From a checkpoint of a small CTC audio transcriber: activation gelu, 6000 steps.
Rows from block 9 of a small CTC audio transcriber, named by matrix and row number. Rows with one number within an expert belong to one neuron, the router's apart. Each number is 128 + 24 x the weight over its row's rms, rounded and kept within 0 to 255. All counts start at 0. Numbers have three digits each.
After each expert's rows are labels from the 100 clips, of 14848, where the router gives the expert most weight on average: "top examples" is what is common among them. Only what is clearly more common there than usual is listed. The data: short read English sentences (LibriTTS-R). In brackets: how many of the 100.
# router: router (model.blocks.9.mlp.router.weight, 64x128), inputs 0-127
# up: expert up (model.blocks.9.mlp.up, 64x128x128), inputs 0-127
# down: expert down (model.blocks.9.mlp.down, 64x128x128, transposed), outputs 0-127

# expert 43
router.43:153134103149180132118161106152151164135092143102101145117122154104114138113119118129140167160126130128096104146170109144142134124127135167175103144115093111099098155135161075105117152116100156109146149139093110101081154122146114168106141161118140149147148106154146097153152100138092132137150108178161139165088117091150150110114098106129146171135111118120106116116143131107127087167131
up.0:092123094153097122134110129137107088133100090135157054097149095135156097099136139138170071118113141121122141113144158150133157126120170155119142131136148138148124108137153151140130111094155111181146150095116130130112137136151108143130144106118110122132106142132118141145086130140143125113130142093128084140080128155143127163130077105145191134140105137140147179099133120116174125118075
down.0:100102187115112093122140107095146113122170142172144110123122112128131162142097098135107105123157115164109097134146105112103097133083141162147159133140097112131141146144134145115142120128140182162129146130109118146125131169157106135098156111157138131134112084132170128143133081135099129128150114047094149157118147149095114124098135129133100097178083124094094118150152122135139135111119
up.1:124150112119156100139158137083145167106106158128116127167127135111132110132127107142102136136139120177095134116123137085127114124086097113117138174145103098085107154139155173114175174111111122139163116160145108155110151133114164094139128118148120133146106167146136119114145100114120142043086107138135171111153100116120094161101146093161120122140120127102097137120166108138128138111146
down.1:112106119152124115130164096143116128118119102110114111091137148107140132125133154141139114094158119097111147160134153149179127097134147104096115141134181159156146084146156128112114112109139110112149137143192113117105125082168090132134075146134089118087113129154133105182108111114083137173140101130137110135123112138105120138142177166142115128140124139139171135165097142089128162156105
up.2:163046107118138184091146123133162140126157110138119138138097134138164067127152118108157129146124128134143138130131120148128181077131112165119143130132102106095176140155129107144160136145138143101152111113130108121144095143118128141163128133080161082132152083141112113139123106106127102164115144139121117115142112134111135110089118130136128163126169123139121079122166127123121072164151
down.2:141145130161154131159114098159157126125087139095069130144162114122173104155173103100122145119092157111172126088108104153144159106131145134172121102110100138151127142098113145139114125080121108127099142138126122120117143132091181091155119184117110114130152163145123086151151135143116101127155111128117096088139143104152117150116132091108133155123083118102125172137155126160120114107115
up.3:154175130159108113125121103084111142127126125105165179184128127096103098103104082097127154114138105151138127129135148117125135149113140132102136139143150071104141113150139127142133114146127118090179114162186128146158180103140128125122138114144117110179141105096101129147114124140127193107094120134140129149106114089061133148109136113165143120131122107142110107106107126085142114147124
down.3:094126106144123123118136081095130133128156126119157132139128105137112106086086138129163097122136106106162155116148146119165119123143164084134146126175127101128149168144135149125125124086153165184123183184154139110117142104159144126123119110143077144136140133136140120138125126135105119137134116173129158138164123156127115128134166162138100094131112127115136134135151089120093112060192
up.4:163148142137118147137142112138119089096088101106144133139145133094117148168100151158139120140129157149143184119160126125160165166132189116126069140119079146141124080107131128155110134139111136136164122089140171116114079124150137115152142130180110119139126149134128130151150110124128126137124091101137132150069143164111120099120128118107107130125132130152097124156083087124098135142075
down.4:128109127106111096142146146089112090144149136155157125156106168082126147135136156196142082117153098130157098115132115104128085108116109135137123157141108131119129121154147154150163126141154119153101132095101105106160125158155092142098126100100129133123113106125158118118132119135100149158134144122096140127128174112116122135192138123108051095124158130136101094116137164158166143114094
top examples: the word "with" (47); the word "to" (35); the word "it" (33)

# expert 59
router.59:126153093106115143123119106098157133151113119132145119119102153122091148141161114155147101137079143119158118128105180085133161103131116151164087126100144187099125112111133091110091078129131135154131180138126116116155165116146129149137126136104125101101113153085159124111117098153153113099122146142146138148132139136164161176119132105101175125105113154111163155160112127163107133175132
up.0:100101121144166177140137118150132153125119159073105159129084129111163122147125174138083142130113122134084159111135099102131091150109110128094183118098129159180128136119092150141127123168148108129116147131141146091127113122122124106156105146103154108119116154120164120101136125126167132148167091134066133127178156119139100137141109139091105114148133151145158107147099124131153095102123
down.0:132172166148099122141099127112079110127085128156128139145155137115093135168122115140148101105154137131163150132115146154114105120100135145104108145120096105132114136148140102136139127167153158142144086153173154148118108148115108103087126112078105096079102152153097137100116183104112133147154165136105100129090096124132105132145176132132118117073153118149105101138125121176138140132162
up.1:134139176146113128156102134129135158128163102093116158140132097121081116142151121160102113111104115110092121093089117114165115109108135142155111119098154142129133152114115130134156081157144128124087162161138084102132140148128113127141127094096128111119146122125152172135126101159129129135126125160104148121185127114090146149129206131152138146118105079146181095140102151093153112099151
down.1:125116122120121111131159105112103138148115159143148167126100159123095127157123117127130146134136127152132146147128150111118091160135104137110095139107126136125086129131128116111134130159138146050101100135129082179112140142095111140076095177123147130101147105145140133106130183150123131117062170141115120132107130124172173118146128084108096121119180142123123107105146104178140150136087
up.2:166146100147124139133107142140123134110172098108093140111134129092129098183148113112133113123184145160113113127153148154110114143143123154125132094180112140130170124113166097119104154105106158143115117132138100168152126167132146113108089113133110114095099138122135108109134126095158139167111098119094099082142129153096164122156082141132157124129166137082117070116107146133095163123134
down.2:121118136124169103153138109139179111107132151156146164125166160158135166114124131098162154130146129130153130179101136155141086158150109119141137105119061113159119078100162117122138141110120107153148122094087153141123105094088125113143108130117167113116116129107151110190147103122127152122128113135136133164089096079117103142116104148141137150093150148135103141079159112134105138138143
up.3:140090158183138088132140179102143115101171110129113124121149113166095113129142147140137132126106142114101113114144121097128150120090120112112143120102178138124153109157132129164145158145093134135147136147117173140097105108132104111099134153118163116172153098119131173102121091107070130122103113161151177162121137119100101104107122144158171088126124121142144144155174153100116095123136
down.3:112112156109116122129126130142146135126150156133142123141101135076120082160128114129182085146168111185114101166155136131134130137109122109101137133167128119113100126168125152120113155133125115122096055088180144106134168140101115130135145130119140130102136105108118088139116141107110161169116118149089134150125103181127167155118094130108102129143161122126156119097158104103137087168136
up.4:120103123168121116082122124156109160126164080122142110144136140163103106091155117102111140103154080106124166138122092114136145125130156161115149121139148113132132126204090097144155140140138133118148146072119140125066101113126077149132123144152147167143124136103121143114152139094092126125141144119161118134102143085132115092119145134133130115167126078124181132080135137109107118127127
down.4:119094149141131097058152133139083119123164145135121153117113138090119116112140125145131102150115096123111134121132117143144105119127108133098106120152138149131158147112116132169197161124133148104111091107139132080175110140112109140114106115118167139150164147118069123099126104136139132144147172124206108123117147119168136117120139141130108101104163116156146117176117126080149122160104
top examples: the word "i" (95)

# expert 31
router.31:136151144155133126161117146092133148156123123174123125076178138138115107154159177136109124170110085131107150126133167073129168129129144096130098164138164154112145124130107136182084109144141140140144128166102096113108141105141145104078111135167097115163094123140106115111115111140123113078141131120167119137079125159133117114150131147100154133115099105130153167113107119108130124108105
up.0:148118146128124108110150190140113120152141140134154102140125118151156096182101145156127126147160125145097105109131135154139088154129142134140134134160097136142116129141189139142127162124155139071123161103113128133157107148133146145136099085152132142148078113142117115118120133112121101159137138078113133092095096159119120133144124095147114161082171086073099095093119103128107110100153
down.0:151125109164105114154125174103116125143121124106107134144128122129125190130151108089085170128126137154123163130093165160107135143111184173112096142106102115107114114153093139122102183174100186106110147114127088145110122153110130108115092085126125144118147114122156143109140105109147132089100117103154129106170110147100069157130157112151144136129136137139117151117156112127144119146123
up.1:110114168165075137146106145151164126130116091119132132155155152129117056135152111119130161150155138133119166124178115119168146113168153141131152129103139101165163099129090148115149134114108065097109106128143084132144085126124131142162110113116136114141122113117129133139145128152090148150134125127109123120125147103120109137115120109111163099101135052179125119098115115144111096155101
down.1:109121123124124153091154098126122126171084126136156095124156101126131135102105057139075120104066165107093114135152149156091154104133136153129143108136108078140148102109139073092129094173099116148131130089126100131134166129143147159136122138130171153143107120115145141094162136095123091132118147103132154156153125147128133131123137146133119157116098161155139116094115136122107124092152
up.2:085118148136081131129128145136091103133127113114105130123128114139113130097132152100073102132135128118065148151173116122172145099149143129112126135135137098122154106109077147109151105127138092127108074136184115173144152162170134149139127149124135137135112121098141111196141148120079137109162106163095127129119117099121157094125134129134128147115165109174140106104113137163133107148157
down.2:120151116106109189145140083119126094146108136113101099094146152145160137109133108154098115105112152156177102158115136158102171109111108147092108117120163149115137108069116100158094110145176114151125119112087090145107139164131173118137138110111164134118108141105142127128112114135117100157142143155105104130173100121136125138101128129123091139192098136150114112092116166129129124128158
up.3:146202132111112100095149152124112130129106157118170086143130089123149118145152141140162123139163126136156108148094128086154098129082104130110155121123153111122109128173172146144107161148115128094190164136118134153117154133136112114086130116132136154150131175111110155100106143131125089129127146085168112132095149155130091139135146134110105085102117132127110110151116144142088088106131
down.3:177142112121095081114077155099139121135125153109095120173102164119124172134147101151129116177182100123111117102119130176116117132109123121139141113113096184117122126146086141104146137119086111112101176110148109148126104116168120173103108129147110139128171094122123116139141092169131123112127144101152111098136121097151097132128151096141184102131115129138164119146118110131157148126123
up.4:115146131129139132087169196103093119120117145129167102133138103161166129165120136158134140144172128097085121113134129103115121114090136092118147127147136111111113123118153149151129154150146171111152174136094116150155139142125136130114177105157120164164093160149085088089084121147153104161123119100132142117127137157118110146110122148129127135093143102109128095114103126151062112120153
down.4:145144105126064092115103153124163099167116194113114141137087131099140185126158131142113133168158086141113118110093168134129094115114133163150159149109107150128141111165089121105123142118101156112092158101126074157151133122112122146122146145138118141131141083147158120154117133115155158100138130100137141087142114139141096149158135128162140111112132150164099130116162111147157143137103
top examples: the word "the" (59); the word "of" (36)

# expert 11
router.11:135143137091157118106112137114148131153103119132114107123139088155169118130112114074156109071151129142101113167104076108097105152114102133147096129111149141142139121115118143100157149130119137119128123138113136112130159092122095108136173142108121140094123116129095134125145140076164176172123097163184097128153127126149157123150091128090109127143161145147131153093158129109186105161130
up.0:158116138101166163108141109095097150140119125175137145146200153160145117134162115099161154134115157115101130128132114079138143096154156126117095118107091130131125154126124138129129178118132104110150077125139135123097135138114138158186106141174132116107101124091102092126186126111114106130107135148159091103155126098147141153125105169112114116164161130143103132105146127107146156149109
down.0:146154127152188103088145146131091152126142125182113160099127128117087136126137135127146099124119144161123143172106142156133185147124142103120114113130137148097142122097129099095141138118115130151145162149164137131088123150113100138140136141094114132084139133142114056121106107124130140143133108160125119158163098161107126108147117193138095133147145122080112135095143086114091129081127
up.1:153162142147127118120112146134114140137114141169134135095153101153132106125121096118103120100129089106145109105183146106134122123124115119091121136123134158102132149119136113128113114133105124168170133054136126120152132165101146119127154114121133133100090186096162106089166095123095072113156134129132141146112069127127114120158184153159094170158164132098115123116120101127145157112117
down.1:126136127126136097134131142098107134091094126125106119135144152118146162114164128158178143085127132133131100171131069142155120119077096138125092134082098107160116125117125139114101127102127121113133134161152150108098128111114132169129085140149091107121129114139141121147148087137157131128135130126137136127134130065138109190165078132154169141129184139146153108096113155162090133158149
up.2:122129137110146107141148136117110128106079143148113132160142092134113092119121149085118143138125144143135156187077086097118103162134115125141124135094124141130117145076115123111137139088124170132116122146124140128131072106130161160126124176163162143147123122172115091160199142117136148104131133134093162117121104145141118132103139114173131103086168118160104144132125167143111176114138
down.2:113161130134118088102105152124124132137125091120124144106145118146147136099088111139153108173057141087116124067145179122160161097135134088147094186138113134122142138089160116141112153141122144129126114140126119139102104102125102138138092133110077113091114145114131128099177091149176145160119074133088127089127150129109147110143141141155146161138122165135125140123115128141113136127140
up.3:124096104090155124104121144123096123134133136126117126160119089160131132138090095163162121106137129130144137120105133133174133106139152098130134166149104128106138119128110126123180146127136110119073169117130143129172105097134142157100119135108142126139101121193190121076111153135125147177113148107117134156100133152113111123169104171079081111078135118126095104124135152134149133105153
down.3:125101109113118159141114092081163130111171095111147127124144135156142119115106128123131079108129141145142140072125183121152086120110169091119134153125099148143081125165145124162110110153130169123136163167126169128124099161147126147151118102119157126149104115133165170138164132096148109140118115121140141103107084114103110125158112087148103109126124119086124194106145125151123146112127
up.4:126137130139126170153100099112120103112137072094142125126144148148160143141142138133096071125152167092135125145127140118109182106122103145164116094103130133138108119126156189136109176175163151129130110131093122147128101131119147090162108126121121058117133072158117155138120125140127103120129110112109111134141117109071123103107098109128154133153081101130134147150150098120127104160116
down.4:154080131129080088105145171117124151106124088115121079147100151053096134145124114105147134141138099151151172123144109164107101168135145126107158113148120130122108097114132113132116108124131093152111141104128150112152129131151131153186128121109137150143134125171090087103091155100127159133112128133171095130111155113157110135103130163163140096138099095151125099143133122141158147163139
top examples: the word "three" (26)

# expert 46
router.46:132123105109110129121169157104133125162132146105092114106137141153153115132155150122155105116124119149117113137140136169124137085143172081144168161154140150095124169105088171107130113100116092101147161150123115139130128149139119149100192074116152153127115177143119153133103116129098111161155130109066110107153129137114131136116153159117107159097091122139105105160143104144149096096117
up.0:169165118124137146148117132123150151111142091122128117144132127094069155116147127097103153142128192154138099111113145085101120131122141156152097118128121158144155103157106087121115111110133154142135120132128156136132117153137118135142098141200149119107157097119153101109194136187177116128128113142157106092108100106120112119093100152164143135124145106109133122140107157100127100141083
down.0:124128160146136116145115068139071135102109131154086137123149132105108145144127156170099133171162140145183110133178110172157117131140120159122114066148142068116139112111142130159088115115160138140120120135147106111105095163097116152109089120117153107176116119122127085114163152129131132133174085120125157129134145131104110146134127132107131151157130146096161148138101150127143125135151
up.1:162130087126105112106159128116104145101120105082098116125186169130134091114126116154133140125132115169132130161120150109173134117118115108115122151109166066127134115096103117101149153139139134099188136125128132102138163115116134119107108154125108113140141135097155128125118114090120155126135155132139117121150126204081131152129112127202111152129114141153117103140059128143105128134105
down.1:141093099089114132145123140148137118105182148078124106183178175159102133124118118107090136129131115091133130124068109126105164150136137095133175162158124126095153098170127147138164108096142133124140134102124151122133109131176169139124127095152103125129116155152143118135122133180115131151153112112093123150064123086157161124140156122128135135104108137107121147147136156142144107127128
up.2:128122127154174170091143119112089134092121142133129129131138127120129082100130152138137099094138171113118124136077133137128159118125138153108150097098114102103131157133123112168147093126169144155166131134127090108098146154129075130134145153131157133094135119153140177135129109130152142135146164109107114120145078069129124177094120123117145133114111061158094092088104127124142137138110
down.2:110079146153143093104162135142137155135155112109088105141140136155160092121111117118082142114106168143162114141088118112133135129101173102131146175114134097135147140135122118114149117096124105128109075148097109102109155091141147135153106133165105140145129123118171189107159148105151143134142154063159125117113112109129133132136136163089119131129095150147109147125115082181129106142106
up.3:135125094168142125134130109139134112107104143061074132121140108163155104132154067100145096120130134142144140155102099132149159127109160112117119157171154141135134144128087106129117104116141093115150122159131117130142171094093156130115138145123167155149158128094148151098131102101131112167132145069126109127140127181076162131123136138150082110138090134121116138119085130148107127133099
down.3:133110137083079118138159136170141111143148110110102091165189146120109150144121136094102097146150126108137107155138138093137139157134131103146187122133122124137140065138104151109127104091111089118077127129099120104121115130154149142133179106162104094163116116149117125169121121124111145131149129127083121168121141058132106110181155131130143140105123126117125141144132113137117115089127
up.4:110121112156132103126094144168151110119121146137152109122115138077091183123153095097108099122092158128133145089099086165124161134134142139171106087145117126133137106147133118132133169120110132116113136121142129131132125152140125151115122135139181175153170106095104121091188128166145125134126100152100137156074123158110129077130108102111093150113134115113105125122154154105162099155150
down.4:114115166123138194138097121179150158139122118176103156109146139141124148120133105123112114148133156110158112135124079089105140127179120138124136056102101134134139097155127114097102105155090127127123132094136131112097114132092121082122120151155165116117146124119135160162137125144147128127136122163134099146141137136152094140075135131120160146144139161142181124056097125124124127121150
top examples: the word "up" (35)

# expert 40
router.40:131099140117176137102140129140115075113100125155127135132130138154152103141104137136144110096150128105139095181096135108107144150145155128080165135099152118151107150166157103167154120128136159125098154071150122103143157145142122134152138130151142105120123157124127121150138143114166102102117067109116110099084097113135147103103123121167122111142160093177138115160098153078088123131134
up.0:081124136140141176102109116113124167100138163131137107172097125115076101126136142150186106107130118126140132152129128110152128111131125153110138140107116129128135143121145140094123117116135142089159090086133143127146125106175070143146150143106134119090152165101113150155114097107123144092153144125136127115068092162136118145079162108154150129110160142133142068120111084131124102163132
down.0:116118103095100126138108141109149110137122194111137133168127151139116109146110124102119141116135118146100123128109103116100135120144151156122093150156137145136158131121164092091164133099076111143101147142146143071110140141114149160097167119147195156088129140115190132113121170125097136154163154154105145166129131152113129127102143054139128134149126119123122148154149136095133115124158
up.1:119139177098108142135149132141094141130135132122119099118125118153126139137157145137148109119123089138139111113100113098121073095102104191105125128104161132142131087161088113146143141137135177123109119062124103156146201134133122168179134130127126137122139110168143153131126124120143111113122097125145129123087090164109155161069137116156118145140142151119169129136136174115112107131096
down.1:130127105099104153113097110128143124119127163130144115165119159143106105139125128129139114113131086184101129124104122116127104144135129098100148158161133160167169106122160106117160194156108126109105158149174115141121082147142131117125129109136156149098111097149180123131105160113095124133150126110151136143144091142087130071099130081133135144127141093088133118140110149093090098175136
up.2:149104093107135149118181139108137155139114130083097142155134138107163165111144110162053126125137116110174076150153086118162134136132140122139112113136132153135148145155092137157087125096124129169120142137140077116103126090135116100121133115144156101104113120145117176161124138104136115086142130111160158105179141168119121100139161142140154127138117103105081152119138107101114140134136
down.2:155131122170078136130158084127131140054117097115076086106132142165166138156090101141127140115101127121145136155149125135122103109152140165136159161104108163106112109109074169153136114184101143118132171179136119154160123119090145114103143100135152148130085120141104101144155089140148112103143115123128103106130145110142128145119101153121147120110130106130127140128135154109157130107143
up.3:120104112107165143159152141131149100145098134104098122114151126103141160116170155105062127133130121134097119115101075118169111127110126114127122132110131137138171150122088097171118169153134125132085094141183121124105107149123170141119100113137148144139165139158138153146149130076126141104117115127108155131130155170143130095100144154092135155167135091123118138134164154095129085168115
down.3:169156133135120142144118123150122132120155120123110131104115134103139102157120128119119149117089113132164131104106113125141128139121167148143118130112133155144175089157123162176147161160126157097141162127179058159168117161117133132130168092161156101118078118144117115147146122130150098097120102113133085121145157130137061113104103107123148121154116075108159148133150146111148140158158
up.4:115135159144118127135120114105178112127124139141099142126105145145114069152101146153152116131104132118126089173118138156094134075128108148109144164070108085153149131099113127123160131124140156094144065116156120174140159111171112172132116145129129145150128139135149139126126119130134153103137124132167109144075103085152089144138134151146096152109141136133080100125116132132130092092090
down.4:135129117078135094095108143126093102165087171166197145149132136154104087151123127123090124098137138111129130103081101128102086146160128125103136125157126088174129156160191093128122129118144144101127134102114152143123146089108133135101146115120132152164141132133144156110130130159126131140131124158140132128111141177076129111101140100123093102146125107100170121139123150114134084139143
top examples: the word "know" (36); the word "now" (30)

# expert 38
router.38:134092134126103129172133111180129116120124139142142103124120135121139127134124131146156133142091084103146137163152114126133146115115188157144127094130125194121115108108167150102133129095108137121166154104120098130150135155127133128052161150144092148128112098166124110096122113094174142141109106113164133123127148112129078158151114106113097117156136154096109159160143122095082161131154
up.0:160150128184129091153127117124161122108124128079076131172106126084131179099093169146126158160138124146110127122144127136146123141095148126139130120127144143142150101101154108122137141106123151095126145148129138135135131130078121141122153122135099152155116144128080140089150125096085112152144102144136150091088140175094076176104084111135150126139127154154112141167103118100131117131162
down.0:111142177106150111136125110142140124121182130137134131108136103138157112131140160077129099141120136115083147120096142117098156107159169116133101163102125125083163123146108071136127141122117129100154130089103091106157098138130118105112162147129131162147149152146108118078120153164101139098132111141089137116111112139136122137047105137139130118120094104113140110166105170150113132161169
up.1:167134160169112110126133113114110096115089113136108105145137139112135116127099114152129150161104092138125129139126131086125120168113151099119114107152070157099136141101149146118132147129119111140080091164154164153125048138137093122145137135084157160110125092153171124128137162087121117092137102141132164134102104128113171147140153127093119138095159147138105111114126125174131106161143
down.1:091136117134141123145118142125107127088139098137125087152112146147107104167143124123077136100123112142117121153165159185117151104149104118111137152136100207135151149167084138146159160105162119111099120137127117156177101116087157150137119134124139165157110126166165100129122137156079129118144098138104109112093116142119123115132109158179120140127122120140119106089139125149124115157173
up.2:121127130104134114143149159133134075114127112137097148160087107114077109177135117118090120113106139148142127097137169123126137118125119123114091096156113116130149114121118113202131123097171124155137156150076135162136149085133121142118136125166101181148146146138118104148110090114122155152152104134129128077139135103151100119106089115190126134108108094124142148139139123116112187146133
down.2:152106152125110106129162134126119141163092161133134164099099126147159111133081125145170104179134127141114132114116151123116124068097153070124131119138102130116121125152149123134142137127126104142133194129141119126116110108115113110119156096085116108146085132136133132138120092138174186061111136144110128137114122081177149158122086140102118163124144101096150096143112144134147109106120
up.3:117141112161159132140130125130114158136125119094139133116107115157104081130166109061127115137125093103112140102065094118102114109154129132105159097095104129103136150117143164102102106109165138153134124150116145119092150092092110101141124088149149153149153142124106107143146087177137128149182176115155123099150129145115140143060138145168131132168115129133135128124117113114160119149117
down.3:156150157157092099122128161132176154183139126083128121136112116136132143111112140140126103129129108117127130124166104126133118106124126137115116103159122059133127142124117093105135155091115112105151137119084130125147133086172200136110139118100112122097145128117130150101147084110139133147126128119134131156120146146091126077125139165119121109147131155108121170140145079115187107131059
up.4:056097137124149143123118190140112092142135117123122084096144129113113099125194162167080099146138162107103114110136147099120153156141109150136084116129118109148152120131135144111135131095125109115135133137088104101132149139126111151147127103155156115099132133158141118130133127112107167118152122084147080106148176106140172113092141132140106146091095136104140169105116153093111124136118
down.4:128150113103095125139100153136137148151110099118090162103147128098089090129172131157115125107115130112118153116100136109119102151084086134102164145094131156111135108121166111168171082112111126185115142122088096146114127093173127114126134183110122117117100134103119088118118087150139101105115139154143076141081115113134119119140138123140141114110118111140180116123117140097155137123084
top examples: the word "it" (36); the word "is" (27)

# expert 30
router.30:120133110152155131129178127098097121125088114115105171169107128109118109142137088094101159167131176141136133090139148135110126185112136114099145166144073118140160148132124128145135146126121142129106106151156155161155096139109106163161100134140134155091095165139162097151148131108137129159148101117149142122128068118099115140152171095124121106091144110134092094158146145134105112136117
up.0:110156149138151115141139118123145165113128119188095133069116049125178124130155126158161106092139125126133128131163128107115124120136151099112137146150117185090145105107087139105156137131094109151108124133092109132130127119142136107094139143134126099107093109177151112070097138079117153124133095142130119146165129127132139146140141175168103143130130161130119164136113124162110131151128
down.0:129137147146126096090133171084135141148115132090144114091131118096109120118108120139172134120131123095157128125113121131132107063154109156122114143126114147135180178104095093120156132090119144137113118143131095157158124156142134136093156116170089150145097088152130089112156127107170129137086153127139155175141115097071134130129106092099093106128153109106128148156106142151115110135114
up.1:114127109095117135112126122137159141106153111128097128119167202118089144124097164093129154128152095159111118149078136150110157122129136117116137148133108130125145088132172160145137222118137139140146099131160138123088166121113141133111118106117136149140111114130104143153174102107096150129096101158146110146124138121102111150119133109093124124160118148125089121102156159137170166103098
down.1:118089116111126149141128142136160102120134090104097120145145133104114172147122108120100128130127085112157129170144110131123131135112154146142133175168161139072128148142126116157123161151143106148127110099117153139119115107171154108104160087097154134121126124122101131170108109099083135123129074114122115101159148132133126109118138164169100181073096088169112112117168163129106124115097
up.2:135102163134141128133139156137097114096141160151123122134128132160146121080089117103088127103124076101112130136125133141157133123101147149156168145124193118119165086109140107195132145157117144140089132101174101129136189091094147178147090133090108147123141143116131137079087124137107121100153111138134130156118127105126100116125134153112120135135086160100106117122131100150118131136133
down.2:121169161118156160125093115095114129151122144123081135098138117157179102100157147113116168163139093121094119118131099159113101115085150089111154107119177125081109099164119149156096136121108147099136163155163142118145107128161120102146154131128119148147157116069139126099087122138179134110136125119111138143114118151108132125152144128114144136155157123105155075111107129121152090126152
up.3:168169087155127152139088106158121107143108172128135124138124091139081095126101125099120142147134135124127172100098104153165153131094149155161137093133134144127139178172130127126092082120133140149134099105132109144095132112162123098166153106123109140130131147081118105134136150110113158124109136113164105131086150141109116160131121137125148088083115129123113104118142185159154149080146
down.3:144153181100137139098126093162143178148133113149104140139120095162117108128145157129150146116148115106095120165088129106134151100114115093176136069111178127115106090150114165126137136143128141116148131136120062113103131100153149104133142157132092118134133114135109094146080125121142075114132159119143143160135188135129106151137106142141171153142111151125118128114112099106103131098155
up.4:163126109141102166135177139145134095104113147104118100132174135137141162146143127104135151121131138170116102122152129188143147107097150149132145123112139117112128125128165121120125124127149109084176150111141101148121115129091103158187144082102144078146083147117078085161101146151109138151097121112118069123087134132107126112146154150113146125142123121107094113147128163149148149098122
down.4:148090148135150113098137117136134122119149123128153105154118108139091136124113145113148122159157100148143156177138120115170136141096130149167105113140121146055146122100125102150124137154114081123163121147129095151112107121110158130129149157135111076140150111134090076175090133140129122101157132106123173132103084130143131109141106127152115172098107110163131094142154081093161161129106
top examples: the word "the" (51)